python train.py --model="sound classifier" --dataset="acted Russian speech (Dusha)" --train_examples=26041 --gain_aug_db=6 --noise_aug=0.002 --n_mels=64 --hop_length=320 --input="log_mel" --spec_augment=true --win_length=512 --targets=["emotion"] --num_classes=4 --arch="mlp_mixer" --norm="rmsnorm" --norm_position="pre" --activation="gelu_tanh" --mlp_ratio=3 --layer_scale_init=0.1 --parallel_block=false --inner_norm=false --moe="soft" --num_experts=16 --moe_every=2 --expert_mlp_ratio=1 --slots_per_expert=2 --shared_expert=true --patch_size=[16, 8] --layers=12 --width=160 --loss="cross_entropy" --residual_init="scaled_by_depth" --optimizer="muon" --muon_scale="match_rms_adamw" --lr=0.0075 --momentum=0.95 --nesterov=true --orthogonalizer="newton_schulz_5" --adamw_lr_other_params=0.0022 --grad_clip=0.5 --ema_decay=0.999 --sam_rho=0.05 --steps=7200 --batch_size=384 --epochs=106.2 --lr_schedule="cosine_restarts" --final_lr_fraction=0.1 --warmup_steps=210 --weight_decay=0.02 --adamw_weight_decay_other_params=0.05
Rows from block 7 of a small sound classifier, named by matrix and row number. Rows with one number within an expert belong to one neuron, the router's apart. Each number is 500 + 50 x the weight over its row's rms, rounded and kept within 0 to 999. All counts start at 0. Numbers have three digits each. After the name is the row's rms in percent of the matrix's.
Before each expert's rows are labels from the 100 clips, of 14848, where the router gives the expert most weight on average: "strongest on" is what is common among them; "band" is the frequency band that holds the peak. Only what is clearly more common there than usual is listed. The data: acted Russian speech (Dusha). In brackets: how many of the 100.
# router: slot weights (model.blocks.7.mlp.router.weight, 32x160, trained with AdamW), inputs 0-79
# up: expert up (model.blocks.7.mlp.up, 16x160x160), inputs 0-79
# down: expert down (model.blocks.7.mlp.down, 16x160x160, transposed), outputs 0-79

# expert 5
strongest on: emotion: positive (64)
band: 250 to 500 Hz (100)
router.10 112:567458459557472527415475513544543495531540469515515438558469584422450457543419516527583459557473454495560497460544490530485414493556607506441502456493570545593506491507479493507513358538451495437557448408459491486533464450535476454526496459
router.11 117:481510569462518556509398520567537525591458456537528481520490461365522512536461530517462540494476457508520497571510476613506478556500523502491565554575520376603464536525539484420507463526561578561546430503501493481420491510509445492478515418
up.7 091:412519496458539494595542527438470473460509464547576560506440572485500418499576517497474572503500542493484448454518627449426521415491553442468463490430538527483521553523519512585542426504497409522563473536547537485503615454484460461582403513
down.7 097:511514502529471471555517515532493520568542494522489399531540560581563539561481493564517507668528507545494449455559545640501546518493428504577559534550620446539487556483462571531415420483590449510527441445465426469468433524456490435486427489
up.8 095:530455461518469451513457541484503424489581472486490453430548482424508502523473518524509551486568412509574457449527571475528480399435474484544502511511545498526535494419582518563455552395457431438555433497480464563511496513460541537421565540
down.8 098:422482556514399509438446449564519568381491523516479457475524551448472549436517581487513464560457486528495465478512540436473553477549609543457347597525581623492476475625460513448516543514538517563465534535404546462466478536488499430532452509
up.9 103:431585419563472446508510410428497590548439587456475454483548464537354536411504531414488563483557484506462523606491489582517414590434499573494408470454542478503443544492498472516579472648547542504446456461530496439526476507587495527387567496
down.9 094:481428601528429482456476557617457479462486462468516570553420467497543496489488499502565440419459583437428540617474500523453604474429601464509538517537478504534379490483507485559465440406543421478445614549498406496547451542571428472521494504
up.10 090:562563467514506577491510424565569470521528505595468550543490454491422527552534486518437558524493427493491420553554460462484421524496520478494509531542515486560590447573431457533530474503493580463452453518523489516497446523469497517561592480
down.10 099:458563486543556450458457536520534532579521486392540548429460524534479565466495458492429453554518505476512437414533495511513486497618449417487480558506446505478510470416425570572565550548520480511569515493537468495485400583504466577515518420
up.11 096:518519510490513431511493461489400523550582497550544469552404480487534531521506434542502541443477458493452440500479500531436449472431469488480491534369516479428532475427475496431511410570493469453465432517547483552517431503462441496422502413
down.11 097:430517502458462495411585573397553528472454548498500468479552549378432577461556591459529532507587491513463468588494559508551522533511550400586495469529621524487551580428498526554512445394481509413607469474455455426448549487485501524500437481
up.12 096:465613518505528528516493445496497545483573468387442452447531519487483484530522488538482412496450499574525551572394612540564506516474486591583490569522522505481551554509514564458495552406593575479478551546457510450604433563544559465611512518
down.12 091:548596523500390438541445567392481544511501650449530545503529517468525491516429479539549486462556422481576498492445448487607555406526480532545553470459490501483438479390508397542478595529501500496521600438485518402450552541471478543554534423
up.13 100:357496520508551554512533543485497482474532493603538516548517483468434662493564500480562510517543451499482459439429490473540565549509490424510557482507561507453501504466453391487488484521625498480491462544453548566478446485448439444505499516
down.13 104:528538421441577456543568513528514559582611384449490480465465538551530545497483489434463479516594499447537479523581568568476441455548453512494488495424484462488458502465527577504505465513538473502461564477419537571548544510523485481563411489
up.14 115:507581390564401506432595619521487444492504510530609569490579510520396545466424432505466569436490482496460538500502525473517403459535553522534557498463618483486524511570504471455471446502540558553571402450495519439563497507481583470480507498
down.14 105:529486532437537432437509422469461442533486498514510412482544533483537408545577456510466535544488620447595585559484642487451524583546409520500512460546488533514547493463510505501514407441498594448440519526533570409442417578465427562508546557
up.15 106:551470481487531546426503411531544584413419563493556495511504523509451536474556591543431528411502455586529439489437629456538479598506438524526385551461540517455464557501521526503485457446475486404560448477502417541549493499565435531550439492
down.15 102:417475537539512438458494446509512482475418416485533499477517520450545501454491517529523553488534571600467542430412510589532445459563470407464586504468527520555556434565467424558437434409434415466519530532447530400498526456506501462427523518
up.16 110:519431599619514434431444423518575474512448500467562447425493415574553429397519484497458532458482593383491570494510609496553537457498511603482454497514522428425474483550493552498534575540487505459561477464461593460528481438568508449449466514
down.16 107:430493478426450556506500486464503558508608520580521526501606501465430443531446557505496613580506428638365470512506525456458556462493496414496495442473608528522461449480529449448460437518555411427534391556534525434570444462482535517539557467
up.17 098:481529463556488484510500460518552478468567481596548509491496478479451507572479504536434564500521595579492554526507454440446405492548480495461547519501567505632537538479551550564512486523537492415533506450567459550425478484563516472523549437
down.17 095:503499500438510462487516545509421579560481503439557524487462534486439472515529563533584566520487474494471491449580506529499595411496442448576431354453429503488520538581487461384406553495538436474525472675532432540595455435516463480532518447
up.18 099:574474426577514539541515527442485425559547526494436491583521531543519522539486585520583510532446465493558567468462496531516569470641579418515559575555503409395501504523460477428541543553462426544551522542598551498457429565513521531537512436
down.18 104:482447520590450581441499447453504537451534435493550347502543492475418505410502548405538362611589467493526531491478474540488462497473542519476433524503585448521552463483512514513507509455481530490432549464509578560597451557483437537510507542
up.19 100:476455572469545497543440516484494551392561604475552521510488416498509620507529510516548522518418569518495403386441440579504582526504504428535477569506552489502547485458590496577612534432505426545499539421497482516526423439478467520532560514
down.19 102:484534529536521615491493515503498430587596560454399486535450420587374475468526580428535435494559479499535513524522432473463490437441474537482504522490494470517494522566525427393455473600484540497527490522519545403504512567589410435537547470
up.20 104:446509570518452528543532425402561521514508475504547451487585428552510503470522531626530523489465534518489467616500457562507456446538584417493563548538464438487508494492442530585444579588564460508396482553455470505501449482534604581525578461
down.20 101:526494517474446493453467527558484554511530421521471536585392526557497423503488532479567542503539576622412520534525534499519477468482607514457521441426525526493480602555501438547582439455490462578460453375485510401459523526494502456385465482
up.21 086:505430529445550470385545532511671596536505411546481438477583532500505529419490468517495539525455480508484493385480522443458413602516511490464525419524515520478459488452489517447531518447553486445515495591563574554481505455588515504608474482
down.21 090:458522472504494599558508580498461541531469490513445552538557531567445400604451532498525478496534417528434444511489419476511488537468471442424434530544570568563593487523525446506480542537570535534453474653540529511541491518453453440552465478
up.22 104:520587469562488428588510507475507584528475494408525546489592476536515584495499506546459523515555551529537526528458515417514531438518496526432463560494469543567484447513488437417580572608489557458623439582524469567461516486487520506429553505
down.22 103:435483408519407481476626405474467546554638516559532439511527464596476492486500401525493497504446526490448465486551488443463439485524529540505577494487438494561468590493533470583575432479445467570415485496568530448464430563503556559524521495
up.23 081:527517525484446423454480484439406468437479578515570538433498598497443461548557541485474518519496506419525463523370561485482441516463490461506497556539443395496382445488449605512447607472489584565469380400486508461593472574475530522441426511
down.23 085:486508494603601448492533553508603546461506475494579571489508418513576560386422496472452517459549552489549485500554437458518509545411398473526608568511496496497448465499520557455505480455457525440412458546595526639524452460498481585520501477
up.24 088:491528511487564615459551546504487562489468545576561539478412453442429491465398472607476471433473542448513533516452615463505492550481427513452462556573490475466468553556538486532445422529486446442450521504461519524516491539441490451516484447
down.24 093:461448581516565447531437463482438423477545442536432476469426447462417523537529547463469541560418549500546544493483488507542467470546455462623477504487479510500575541397436611399524477448444591501521468526481450584435504509491425496460409524

# expert 0
strongest on: emotion: angry (40)
band: 250 to 500 Hz (55)
router.0 096:537461500462605527427432457433501477509529466538459589628478557478488406536528571463537514465456481587554427491474550495434549467533512510486479551535527549542476582412560471495444495442497454453535496492471544519470499502513453501429570510
router.1 099:523471479396614498521427554496461475471524446516479558571550570415492466529525560500466523441518530540564516496449543441401580578487622462512512540558488546540535570492593494545484494475495518476463503536543570534482464484549523512460558551
up.7 101:474498439409533519507541435393492518563556504412489398508563567452546404542530521453481471530567507504472447431468486522517487492524482464441495474539449442555401460466501482545636517445472545601499507447558638508432519536453407464544434535
down.7 101:512449529550533407423426569604548518541371472482558481491496532429501540528492505464473472613457544521556494483447468527537454462475623528520521624485562539448543423448493474482510586521568544474558523572466430538442513543503574499529587547
up.8 086:573488416439556524490459482572515540479439499562508601585498551519496511439484476599579452566527461441400461515375584549532499494589542521480502448533527465541612537487491471514542512493432483566501582503540500498381460604430418494447433532
down.8 090:530453502515471450561446495581500562559489490513497389430525489461536456488515542553484524526499604484569466562494529632461607619551557546498520582456511449506550554501451538440522535501414579526393505487474401427506507579433426520480437562
up.9 104:513436485510455459455495486559480499523525503581551439437510511507440447403528541409446396415509387553485407547443529519588501542493547486553514534571487473433525485525571569452488456495530384423400475580492554540492496515514535449448469537
down.9 105:481518516492503421461434558418455411514454477505444444439454492444543495553479458505585446492512453487515559480509593472528507448502624550487429478527469516489498482564446493502554583387478517466482483518476479527416560489457435531481492600
up.10 106:521540525483489550436559591485597486551537495370470453540358462521536570565387453580482523488544438512504428506462546427468474476606442532533522514536504512490471515440510463531434502433435463577476562492513547539540447533515419593583476468
down.10 100:550431536604445525533564498420503564426462507512498480513539473441511472530449484524551605582558594609473549512459567478527411556475386563524538537526488520524450467427466447467552547449461546534541515493452513501476542443472504478551526437
up.11 115:424554527579469507491484497529382543488430470439546486575470470446492495495375551468509465437630497467435597451514574435459431421490565464504533536472548518486576475513542558432617496394471469483447411505562509508447468450528502468536458437
down.11 108:556499643554538583471419472445464594501418442480456570548518484497584486523556501489491517527369510501469464428460483482527539477530514470526461508432435511494456518515579488437473482538525533411482506430505514472466474465513449484513448557
up.12 098:541518511553495557554530492523528449467492474539511496487483479430534530581471547480471497503521457490523441511556460487539407397543501541496479496515571581522535514424598454555378519440538556504502450467488518564575560456540499525447529472
down.12 105:502438506452481517447471535444596495458500520572542494465445553427448473524617472502417568434546469519502435523499476529453598474526550540518533474540459501483377375453453469431430465458505545547437596497493578545492393460490521446524549542
up.13 091:492527554497489423510491572509478468518493519452465367535454510597454594516585609545517435509539401579486519552443499506507599588498558486478465538497621574560536549511500493511491415470417469495478511428554421470572493502489615520483572404
down.13 104:507532533509371433536580407416508381527462442528534493425504508430544565642436444513471521532490442523521536470461491495452419431540578533447559454413545595469483499433480535383485513491488489579509469618504514528548510523469444550568448559
up.14 107:490521585509556478546595475491523464530481445445391560500502539576532427534526507423480464544417569544552520491479473548519527432467450447500563481495469453474511538510425444422559520461498387464460460473468493419479504480503529465533499641
down.14 109:555514468436512471558554572493514445444575555463553452547480507563563431559470461614397480521516503501547510464450508444436495532480538484446484482568544550521442488420496505485568500496558436536537399552368496529499570475534423576598542520
up.15 097:456552509469488480525475442522545469446480582507484426608502526502561546513588477505505512398501404523497523540541504547477492504503514575441488507474568614546503530492467430487490509490392533542544550487442453423513473607430454520508460500
down.15 093:483515431490583427536520456603537532387569485595534500529475553518524503588550434546557490587548582597450547618509528437501542420469525528525516508512503467465606547501535528545581452443464526560478484518462544542552541533568596520569523449
up.16 115:417488529423516422507464393460562447537474419467471465502428467492541508507481491502553435444520537499424329515512509471484429556485546551484625428539500483506474477492590498484531462494446510466548503510486511489573587608481586578574438432
down.16 111:449506459544487601467469494486613485503485615448476504614444529524411491473511495519515548608524448475528562540471452541492441413555526570585478486526466412574410512539473437468457511402574602472502554546497473586504433500483475463464434474
up.17 099:470509433479518559480526544465440485462551519463505496448534490470459525436495498516570526461512550462555507514524520471548548539579594494555531503448466441618514533474515480550526479564472536476574461509510586480571567553522435577574504461
down.17 102:463429507404554521481438451578450580488460430431476471462523452553521498468603420567486508481441442484448492448480498534468479442548499545490581455501585437446469541504498481497409581468489473507453532516451482407520524453499536465564536471
up.18 098:557577430511541591512565473466464519462467421431495540488595499508609416492476552527543450507527482480416544458571570477450491542488442503562539455492514401553476539484478535501529489507486432473483505535494540498525486414500513583490575448
down.18 101:536451491422415517571376534454442457619485501516487436481434394562626393546500593520544512517523503427458564470470435506522493473450439528449498499450518524550512400484516426554445558510546479472495553461502514392511524531476536536450430564
up.19 100:414549474546472479568566450510602431528461510469517474465485389513402516487506561488516492480547569468533557598498461450531528449573511410450496481411560429530603499432437479475462552497570564467523465573441442467528527428452629557543395456
down.19 102:544551488413486532540470448522466438443489531484450545527568508552539457568539507465491616472494529444443498495485608478530487431553516506496504395468380505479489378556477516482418509528495538492448483418468418416471476528493476405499436524
up.20 099:517463552380469520459524422509515458504597473559540417417597515464449467520511428433489538468485460481478517543559496490562502506574431561447441445525548595509487400436592473499454487490540576477498596541445386537405491421494532514416546477
down.20 106:476486531483475622414515538514430450536496550525423569484486573416568487566515455560487464515482435542439453454539466424484536489558476493540458495535454522440571501560521513517513495473520521492496528564600506513470578519500507494440545491
up.21 101:399540487593460505472466548516587559513541553515495588450464537475559449451537447538469558524562503484554489501502555592475495522525433402527440498528428501558477564558432475492522481439442467529469488503545495535477430390495451475488530455
down.21 102:476534469528573542530471425442485499533449465536439520539536570434512451491501517466425566500530501427509494503456492512504524454516571479487491510517475527485542481531459517539496450514430437480516526466516547463448454597465526524556578441
up.22 108:435477478590474555518531493486457490516509474482456484484532580519440467336471546553495469444576457471514504500480388502449567515412478545531529544529445470456473373344474510495519483459469476496540575494426472519460530571471415475438459584
down.22 108:466423553501570503377461466485488546471519484494424466546557495459468474502508496559546501458583454416538482459457543524559516545518501481420543595481532567443509495502488462428472627514533461552562463516458556568577438470500456466491543446
up.23 117:512475498515587640485595478486526573439481567548485494363492461582530445486491502548587458486501511486565538525494465552493439498470571545450485522489482433376497546517520465491462490441466574519486468533533551478517445560433382509503534593
down.23 109:533476485442557522627561462437466487403440564524536430483485484443490504494547491552481592333510484472474445455471449467433423500489452551483521433446396584546403554445525419464464482482529544561418480404511550474500466475500528487478490493
up.24 090:450560564486557515423443483475503473415528559490521548506511584548482454544541480556506466459473477498582497512448558376520507496479567530528426486466491382485472524493579503509513567563624465567592459549480479563493424529484418462444396514
down.24 094:513478476546550481625493511449508520451426432484535443548546458593531567509480476535493446565554468490437475497606523440507573431455515424515577519460462498517436443448404454508470567590487442493485555427522592545498528479463474519563487597

# expert 6
strongest on: emotion: angry (46)
band: 250 to 500 Hz (98)
router.12 100:467464460461592447507398486495465519544517512513567464553494593532547469532518529520522550458505502414525589501509486487419541552578519487446532509455553610508522595527520564409521523569494524557513477555478492522463536467442467477553474465
router.13 094:503435441500596541550440491506470440535524512566556539497470575551514464508484501533547501522527486406471553564512488490452596507538576567471528480405478577453492552494583622439524576626490521561541511566483501548458473427504477463574394524
up.7 105:566538452549583554506429447464527531610462483455411488484536456505545515469527459421497540485499458386379464537537590380434511438566500458526491500561483489483566460593527581461561533460539469607502482513513524519570363584435468509501457420
down.7 102:469439516456502571532483489553464503528464474392518447450528452464569496419567430490597554450414541441533489440460540449501488491595595437471452494462546458530472455555509471615497546465461498494543582544503462524529548514526426481489555526
up.8 102:506444525453458495538433493536515467482466464532606473521562498569506514495431525447458409483461550505500457489502450458547458447553491546532529530515457522491467507553517466552465481524538537390433436506503492499510459437558518532624521450
down.8 104:455452538522442463459569456548482544591459478567545494459480438453524592501564509418516491581480423444382527519471448482460459408507456533462489439532488580507546484496563450441495547523493459506531514627506465504570479528498486500465528429
up.9 091:486526389484546493505518481567477374423511511415495553478589442393455451531490480532543455491451530497556487488425470521513439427397456472473425563464487518533455577566466553443443565582503503461540463524530515407414404481415527451508481505
down.9 090:496464589567567435500527573517513536498463547563477533464453579556429553543527482500463593479476513505451516417548479473373415402503585519455537581471513530475578588541476545491590481536523483555516451518509431434482520461539449480470525483
up.10 104:453450400457484580459593560455495404529507568480527533458602484423466494521566481560458496484536471471495474561412538457431373509533541469498570499567452517464505607544485497426542466481497477454545458481506533494552427467525476519518478400
down.10 095:496442523512503617500454435527473474538458537518474523574536519445468566551537484512590480488435457536521445542522480449398452580458538524475444512531492572614468600410445533500532471521521565538523562500500519549500440474466585454591547572
up.11 099:436541498543490481496546477444400623426601539536443487527438505607453530525532526514480495484571461484478521473469534389484481494488431443495561403415637521406506420512458432528441476543444413529524464511480501499537472517549565442541520463
down.11 099:545455447487493414475470486514548458413455446513451501506533566403511362508645483523515527504482545582468484434431449530468428467506445586382498378560540501541561584498580425560478495449435509538491553557539469406428492544508494522494580551
up.12 104:491441537535515424480616535538539517507490508503505428560522545504522582440489483425469481493423450505542489571585458469482598519516610489488521420491445486432437478465510497559458561548511439412558501453456484556572520452478494443543387486
down.12 101:526419586417428429516449516490532548547560421575534453444437470503465468502466486517553475544471567496481549489477565558560508436430595414522533510537436528419463509654397550526508478420415487490487521492439616456561484534499470463484468552
up.13 096:482541466503546492501483530471577523537497388506465494427503586523464464512537439506545584485389466477468516529471540508533449438445573539507496488515464499557573517487432585405494519489460446458394559484500558478505470453436480518472536498
down.13 101:386452424495454516446503502527535492508528536486511414474537524574536429598515437572557561551473559594505388430469517536510564489431493529487455502624539547438462465591475557469519558520521456570530573509437419526582444512492404455460519466
up.14 094:579519482545513578609584537508468543608500556486548585515523555485459487546524559583538496505494438517417438512493492509493481549536417436488487506544393522571431477451609503504453517512511498409514544458582547545446458550509455512596517382
down.14 098:563477451531486563578491480420506553497492523496590470464608497488417478461596539596615507497500476490423562515522510450524495497478451483499496465481406508520538485482443418502500575521494493482510577585415448495484572411456530516536478488
up.15 120:651446501403441512543474486433518529554516545434510481503453565482514538500480450618455502534462402500485540518471452454519523456388524550468438570477414434461497484466540418451509517491520478437542443396508515426480603606460587496454518405
down.15 120:490566464506565569541529475444510485559493519551466515497509411625458438542452491511457497499503543525517486554411453503534481522520372530479468648499467515490427608556482513567542481546456420531524472480489357479522424486487470516474400530
up.16 101:552450465527489458524617384519470482471497616526493470523519439579477532448567529502447514542486422514562548488484471442538528493529518454502454489476441421408533510551428533508491447419513430504548419623512459503527460498484482516507581532
down.16 100:496498539521491529439504506473469518503468381582441474440479473471525597520502496547505482464482505508557470504488494557525513444450511498517511486518587568550422467448535540432414458598424609530574515392543626554458477514521467525431458552
up.17 108:425579577482574553394479464460499501529421556454516410487482404554512553562495428551575574345586534570539493524464461483584493556599401436558476525551520511506480488635508481544568440537430492533476487469428579467497451515548462427467472414
down.17 102:464500517530501479517601493591479503521520646497502482504511486521488527575543500502527425466408573548468552468564534565508457453513533451477531459464396466500453529450569425579474567632483475512496448418488522446560557519430592439452496509
up.18 102:427494445576523470457508480634545488416527486576537570591522590553434509519575431532469517442548558476519568502527631529556514511578464422523399521536453518533408506499524503461526457502489498506487564437574465552422474460564531555537534445
down.18 101:439495587486514438540572494427509478544460428501524442475514499517523512515546381486515541623427415445400521558525523445533495500372538445478500463504471564375545488502539535473435536544551523484461485469517513458422498427496505560503557514
up.19 094:424471376535391436387509582483483477513449532533457515531560489435564629462451459425455484494630471544485487505535506567463417473575462500453531451483622439552477513492488586472459574540401488517490505521564553566492480435511479622492568494
down.19 105:425374351494477527509515426477451533482482455473585502503461488524409396572432536588553500327545464474520486470584494501501553525513467527537504552516549500539486496448470404464475568463579450499479418512535512529416504463512510481532549575
up.20 095:464543440502460531503512430472552504450489466546470475534508542548609467430543408499560461507523483423459372512433428523457431515593436464475468497468500543477456518479423542538590525540543436431504526544449480559575515489527422389485455490
down.20 106:518466580516409466494481548459565558397490405493542443628540446532426486508581493448512492502498524449471526516492495538487498522454554501583468563503608511483542586525517496494471494447486474507455547475530528444506624569547520420438597426
up.21 083:482504507508571394496483475425476465475540389488442506425456544475580529467542514453521563564457531521499511554467514525469483523404542505453500589506508423494526527464560524596452497629502489516493455460470421436483514464591508531546450512
down.21 089:553379474500488506405439516532496562520573492509578517505419493473475451573494500483507473531525597409512489572459580533494499465504591559550535444513512605459579540507558506480467484535530482490493608566522395457553484502498542564522549524
up.22 102:535547570438404472534541478416452504569491462494555489484590432554452586487481565494475489507458455557506430450469449509465468564441504619467408581523595491527389560491492465448514480465528554460481440459537521537455565430509570469415477486
down.22 104:517546438517511482476469530543483505474533474479547532446407516533499534433483480504480451494552520489524567579443541479432508585478471498538553474415451469427526584474525549485528511566452508488456466421424591546457523497615433473454605546
up.23 108:533533499514516486447538477431441482518557477469499490475472551474476476472394487514513527517526439445510618499477504542425511466436441476409494452429493461419373433440565420491457513572431562506452537504464477512460512502426518517513511429
down.23 108:531416498430489522486450490540563489493459352514421484528554460529489466519488509482458622541447488471490517540524504510531497461557527478496565492542580467589619509473490521502441551461581460573509511531410498434512551548533544484479537502
up.24 090:474576586454567560544487440512401481560407490505395518472470507470488541638455471472529457570397530505465467584498547497472454581546520514526450508552594545458471426570581503607526537483535519523515519510563440577477580522447422470464518416
down.24 087:511539547460447435541493582507517561564546468473491572457428450537436445426497493484491504548475535579446519467524567562577427490454546468459443482533490407550465419544501550624519566528528523549525526497461444414424523531566560440447463635

# expert 8
strongest on: emotion: sad (62)
band: 250 to 500 Hz (100)
router.16 104:424483502520565456491551475491549472503590535552438450505445506534444413563500499532620485506544480392510531523517543475477470440611485494513506442419548594550437485560498506529551539528446522576516463566434493481504498574499496432467528542
router.17 105:499471497553548440555519462523554455465491626550475493479519529517448507564494541457617464586565516430465496506478569410449453480609465494518524465419538606553402480585462545519557503537459435540532434492502502509489449523500475464507604584
up.7 088:524463473510530505470464444439509468508545438504592442436476502577527553542621548420374590518609473495504507524557458532602474479536479494537513525493529480522446491516495509518510502456514467550607443469471536512529506573472447471533416556
down.7 095:526471515578470541393514536583430487383528493458578444520442518502515555502533523494507467427573466447465421514463417416510475368478526534507467523480480515602476548481574470539454558484528481437455557565526525511587514471522537520484414471
up.8 100:440461426428492482556517481402483520511498547532543541579414484409503507470502504409475412505477505465524550464389446575547534544538578521552444473472485580536455588526489529505445450480532512521494452479510499475462528524461604503555505453
down.8 095:510527439549497484432450480470488529449545365495560496460516539514432516545518508464498479561436456408443486473465585551507507481491464425545456455469522423413503571536479531526413460420462512449481423431503501484517451449532480593463506456
up.9 109:598487483484493466449495501531518488509483565437489491525509544533431500507476494486483553587506435476483401491536464443465506474478534500456387415427531580462620451532480556483548593511438478494586539546479564522579555584452549501555389552
down.9 103:494454414462450449481553524475536470453512521489436421503483540592506515552628431481421454479534498557497564534475457507525569434435536504432473528515592472429521481450399481533503537495570537452461412518535600549471418485521490606536509550
up.10 096:492539421569429563408504522570507500481520593561455518486428463495526499496487524438450399456511464517580443478530540476521471345477469572513584487562473544448493490589537459515512494461448450492509522480472572489463493487551573406468627474
down.10 086:523551508476541451558552473417556354389480577479487470415560491573481534515479522522482516512441533575554554525468546492540453449552594428559449455445584487531521550506486439504526439500468576503462434555520455574484590481520518463554529516
up.11 104:497519461544500503508515639566515585510614498483444548574475572500537445539579496515504587467572543423537451573433455488382479486491461513459495466441578448515557568484579502526464478484495520491455489481510491473465562421429560503586507475
down.11 097:466489527476450462448538448449580509551512495584440513557571452444441532490554451497447600462383470497419474579577540567497448474528554415589487506469504430461408538497456448487469516516471457469479495561563491512478494495483489460500450486
up.12 104:482559594544433492528516493527436482492560474506483374546493473448519508516434529401470403464544458561424560486452475464433520489439468429516433506541457629507481508479409479480500629540514544496463502535437524514462470536493490542471555515
down.12 094:513486499529569577496468479411473502543488417562557566494527528401590521445520425565460497547389462480531498523500610497428540493506550459469584494529601455553561530470495600493492503548461564393474593511440514533521500560492462439559496400
up.13 102:477541543546481522438445400562456472466496532500439370518534549497543482475509425463609519508533469540517487512423394468540618497454495535431451475565563465547559445531604410449500456499432552489476419440488494478517498455475581466572519523
down.13 098:499504600492497463426494554443450523520632519492439530399529509495574422519506479497579537591507508476496496519513414489498596490486477580540546475522599432605367474534538499463478501507440514483455504468479407457447455440459546508465578475
up.14 100:557442468492559539567578506524503524577466565493473524536446535558521599444490454446490440567542507503516451475523463604460546486545508553426595492462475538458542447551549502545501410596542488508481425467545448570468567483507443528491517508
down.14 092:545533461517483472468537579539488453434525446584534540503560520571530573591491568459479470414476445496563456464495502484574431569434500496495520446510493442524525453565595431484565506472493535492413600530407490463456486554465540455560379489
up.15 110:452485455507516487585467485432431497438545514520541517458520498492457520512523541518473559565551447486416547523507494469557493498525491476580509428477540452504517504484517532565490356590548511417623371412595479539454527563478515509449436412
down.15 106:499411491530437476475478554443553477498595552558619489425533511531550456464549475440545497614512471512554397463526579515460490420479608484446490533513548499514437560391524475518564435456442461533489498443554573458484389500561484542488505456
up.16 097:559503534462553526437521447537541407528458481456379485510436444538515561514451564508512509526503478492563514504655437531517553540538474478448514413505433497471448483479455498468509517526428474536558557535625404485506480455458493456506533527
down.16 094:484479504537438530467445549466460559502472493611428429503448453577605501558579409551416575416570505552311502464511505453460460489504437445386496495545459595522564439457450573548506494459501494479480544506570450539492422534520519487475517509
up.17 109:552460572525499390512534402492565549602548520431447470429598516528426476526564511530486473465470481507462489409463476502508511513446494479479516531443482534430468399563487533453512495505471499567584539509432453564423514554519488561558477496
down.17 105:507418523547540488509433489460469460476513423508420496522468527510510451581434500449550482478524517449524393580470511486517519453465437534465425484455517515500573631548593524505601533462559424482524477472485546521468456489572474428430460532
up.18 096:455521436519460453558492503582534544535525475498458536461552481521517491414507421484565492533466512474506406417503551559521446524516586530492493507525587384529525464483488476397388573536501510456463491551521474508642509574453438513488448478
down.18 092:444503378555542504467494505453547466507475475509535537497576528555563493392501489478558595459546448527538559541509504530625510486537444492511498585494396487553480516499528546478538481528373476445451416420470534582501591500547512613550540531
up.19 096:551402526563524524518369513541501505537451517588534495440517488566457419495481473412476422564517529468521436528566471524517546578490527486560543413492411470465475519552491402547438510542452370490525485464516515430508499668440569379538504561
down.19 091:455505402532482427468504532454412444464486535551567470518484457442534555488494475430540497457451512514512479470535438504524549535486518600611436491493568564453408519478583459411559404473523476518483487517488502458326473488472491600490478501
up.20 106:551486412488554480479465416455522604559529578509433544440547448404500443463520516545473509597364403448512469554485559438445485552482531464552441542470522468527412468501414493523538432514490605413431459523510508560466555531500481515540442512
down.20 097:505501560468515481533556444564494513553593515487475491505513426430423465621419508506455547533496468445516523604452485544467467448522473516522540455551603598502513511491505491442439479532522413526579564410440435477449454492471505522466502401
up.21 091:421494530572439439517477538448423529500571517431609447493543364539596540541529569518536565464573494485550487484544461503508523535494475580468493597513468576426481430479418470486500530574492547482535531515422529533559518555491491506456597607
down.21 100:504508413443577509467530492584529449412532546436436472497529480491499403487427483442449529518536536463462558557350522479471517510495395596490489472424535503500495537431422536553469518480490467501476471401587511506585486407481419429559478496
up.22 100:544555543570453597447448259506441607531474502449513486563436493497424470445495591503471524535508497479474481487576529427408551485551544594483515475446468540503502531541514576540484509566483529481445445545537438532461495484521530434529522535
down.22 091:519505503540541422524561504503462469439479629460455461511538525594508495506513496505337507474568500508488502561510424585563528516456530504460455478474480465474506559461526403486512454415462526531452542447454534509608545564358510533451533486
up.23 090:490597505498541548546610578423602543505488528472480477597538514503510474575486543485535472510522362464477468538454458542502560514566460540603497448488449454448486481544553534555400450447525539484434459502469474535451584516508447524469581487
down.23 094:506499493520487515569472495576481453512545519521510567466548501517466517516480545535510483527408433478576562523429478585400464642492507588473434515480457507461440465493508475479535520542420557543525538507507394448461483502570576522504535475
up.24 094:440496502488542461476503525540583515555556561502468425524518563533553472504437462514514479556516517471440627427540527624504506534588491589517432481403485462587453462381538519572466469505523410542489434446527514521555436441468566471489511466
down.24 099:545507501416474427525408446395526591535452501427549473553488482620571504495575587426460639506536506520565512518483449490456562472519516553533595515558432445453510465550481541509502466440514464533517610497547621465499490443506437575368473531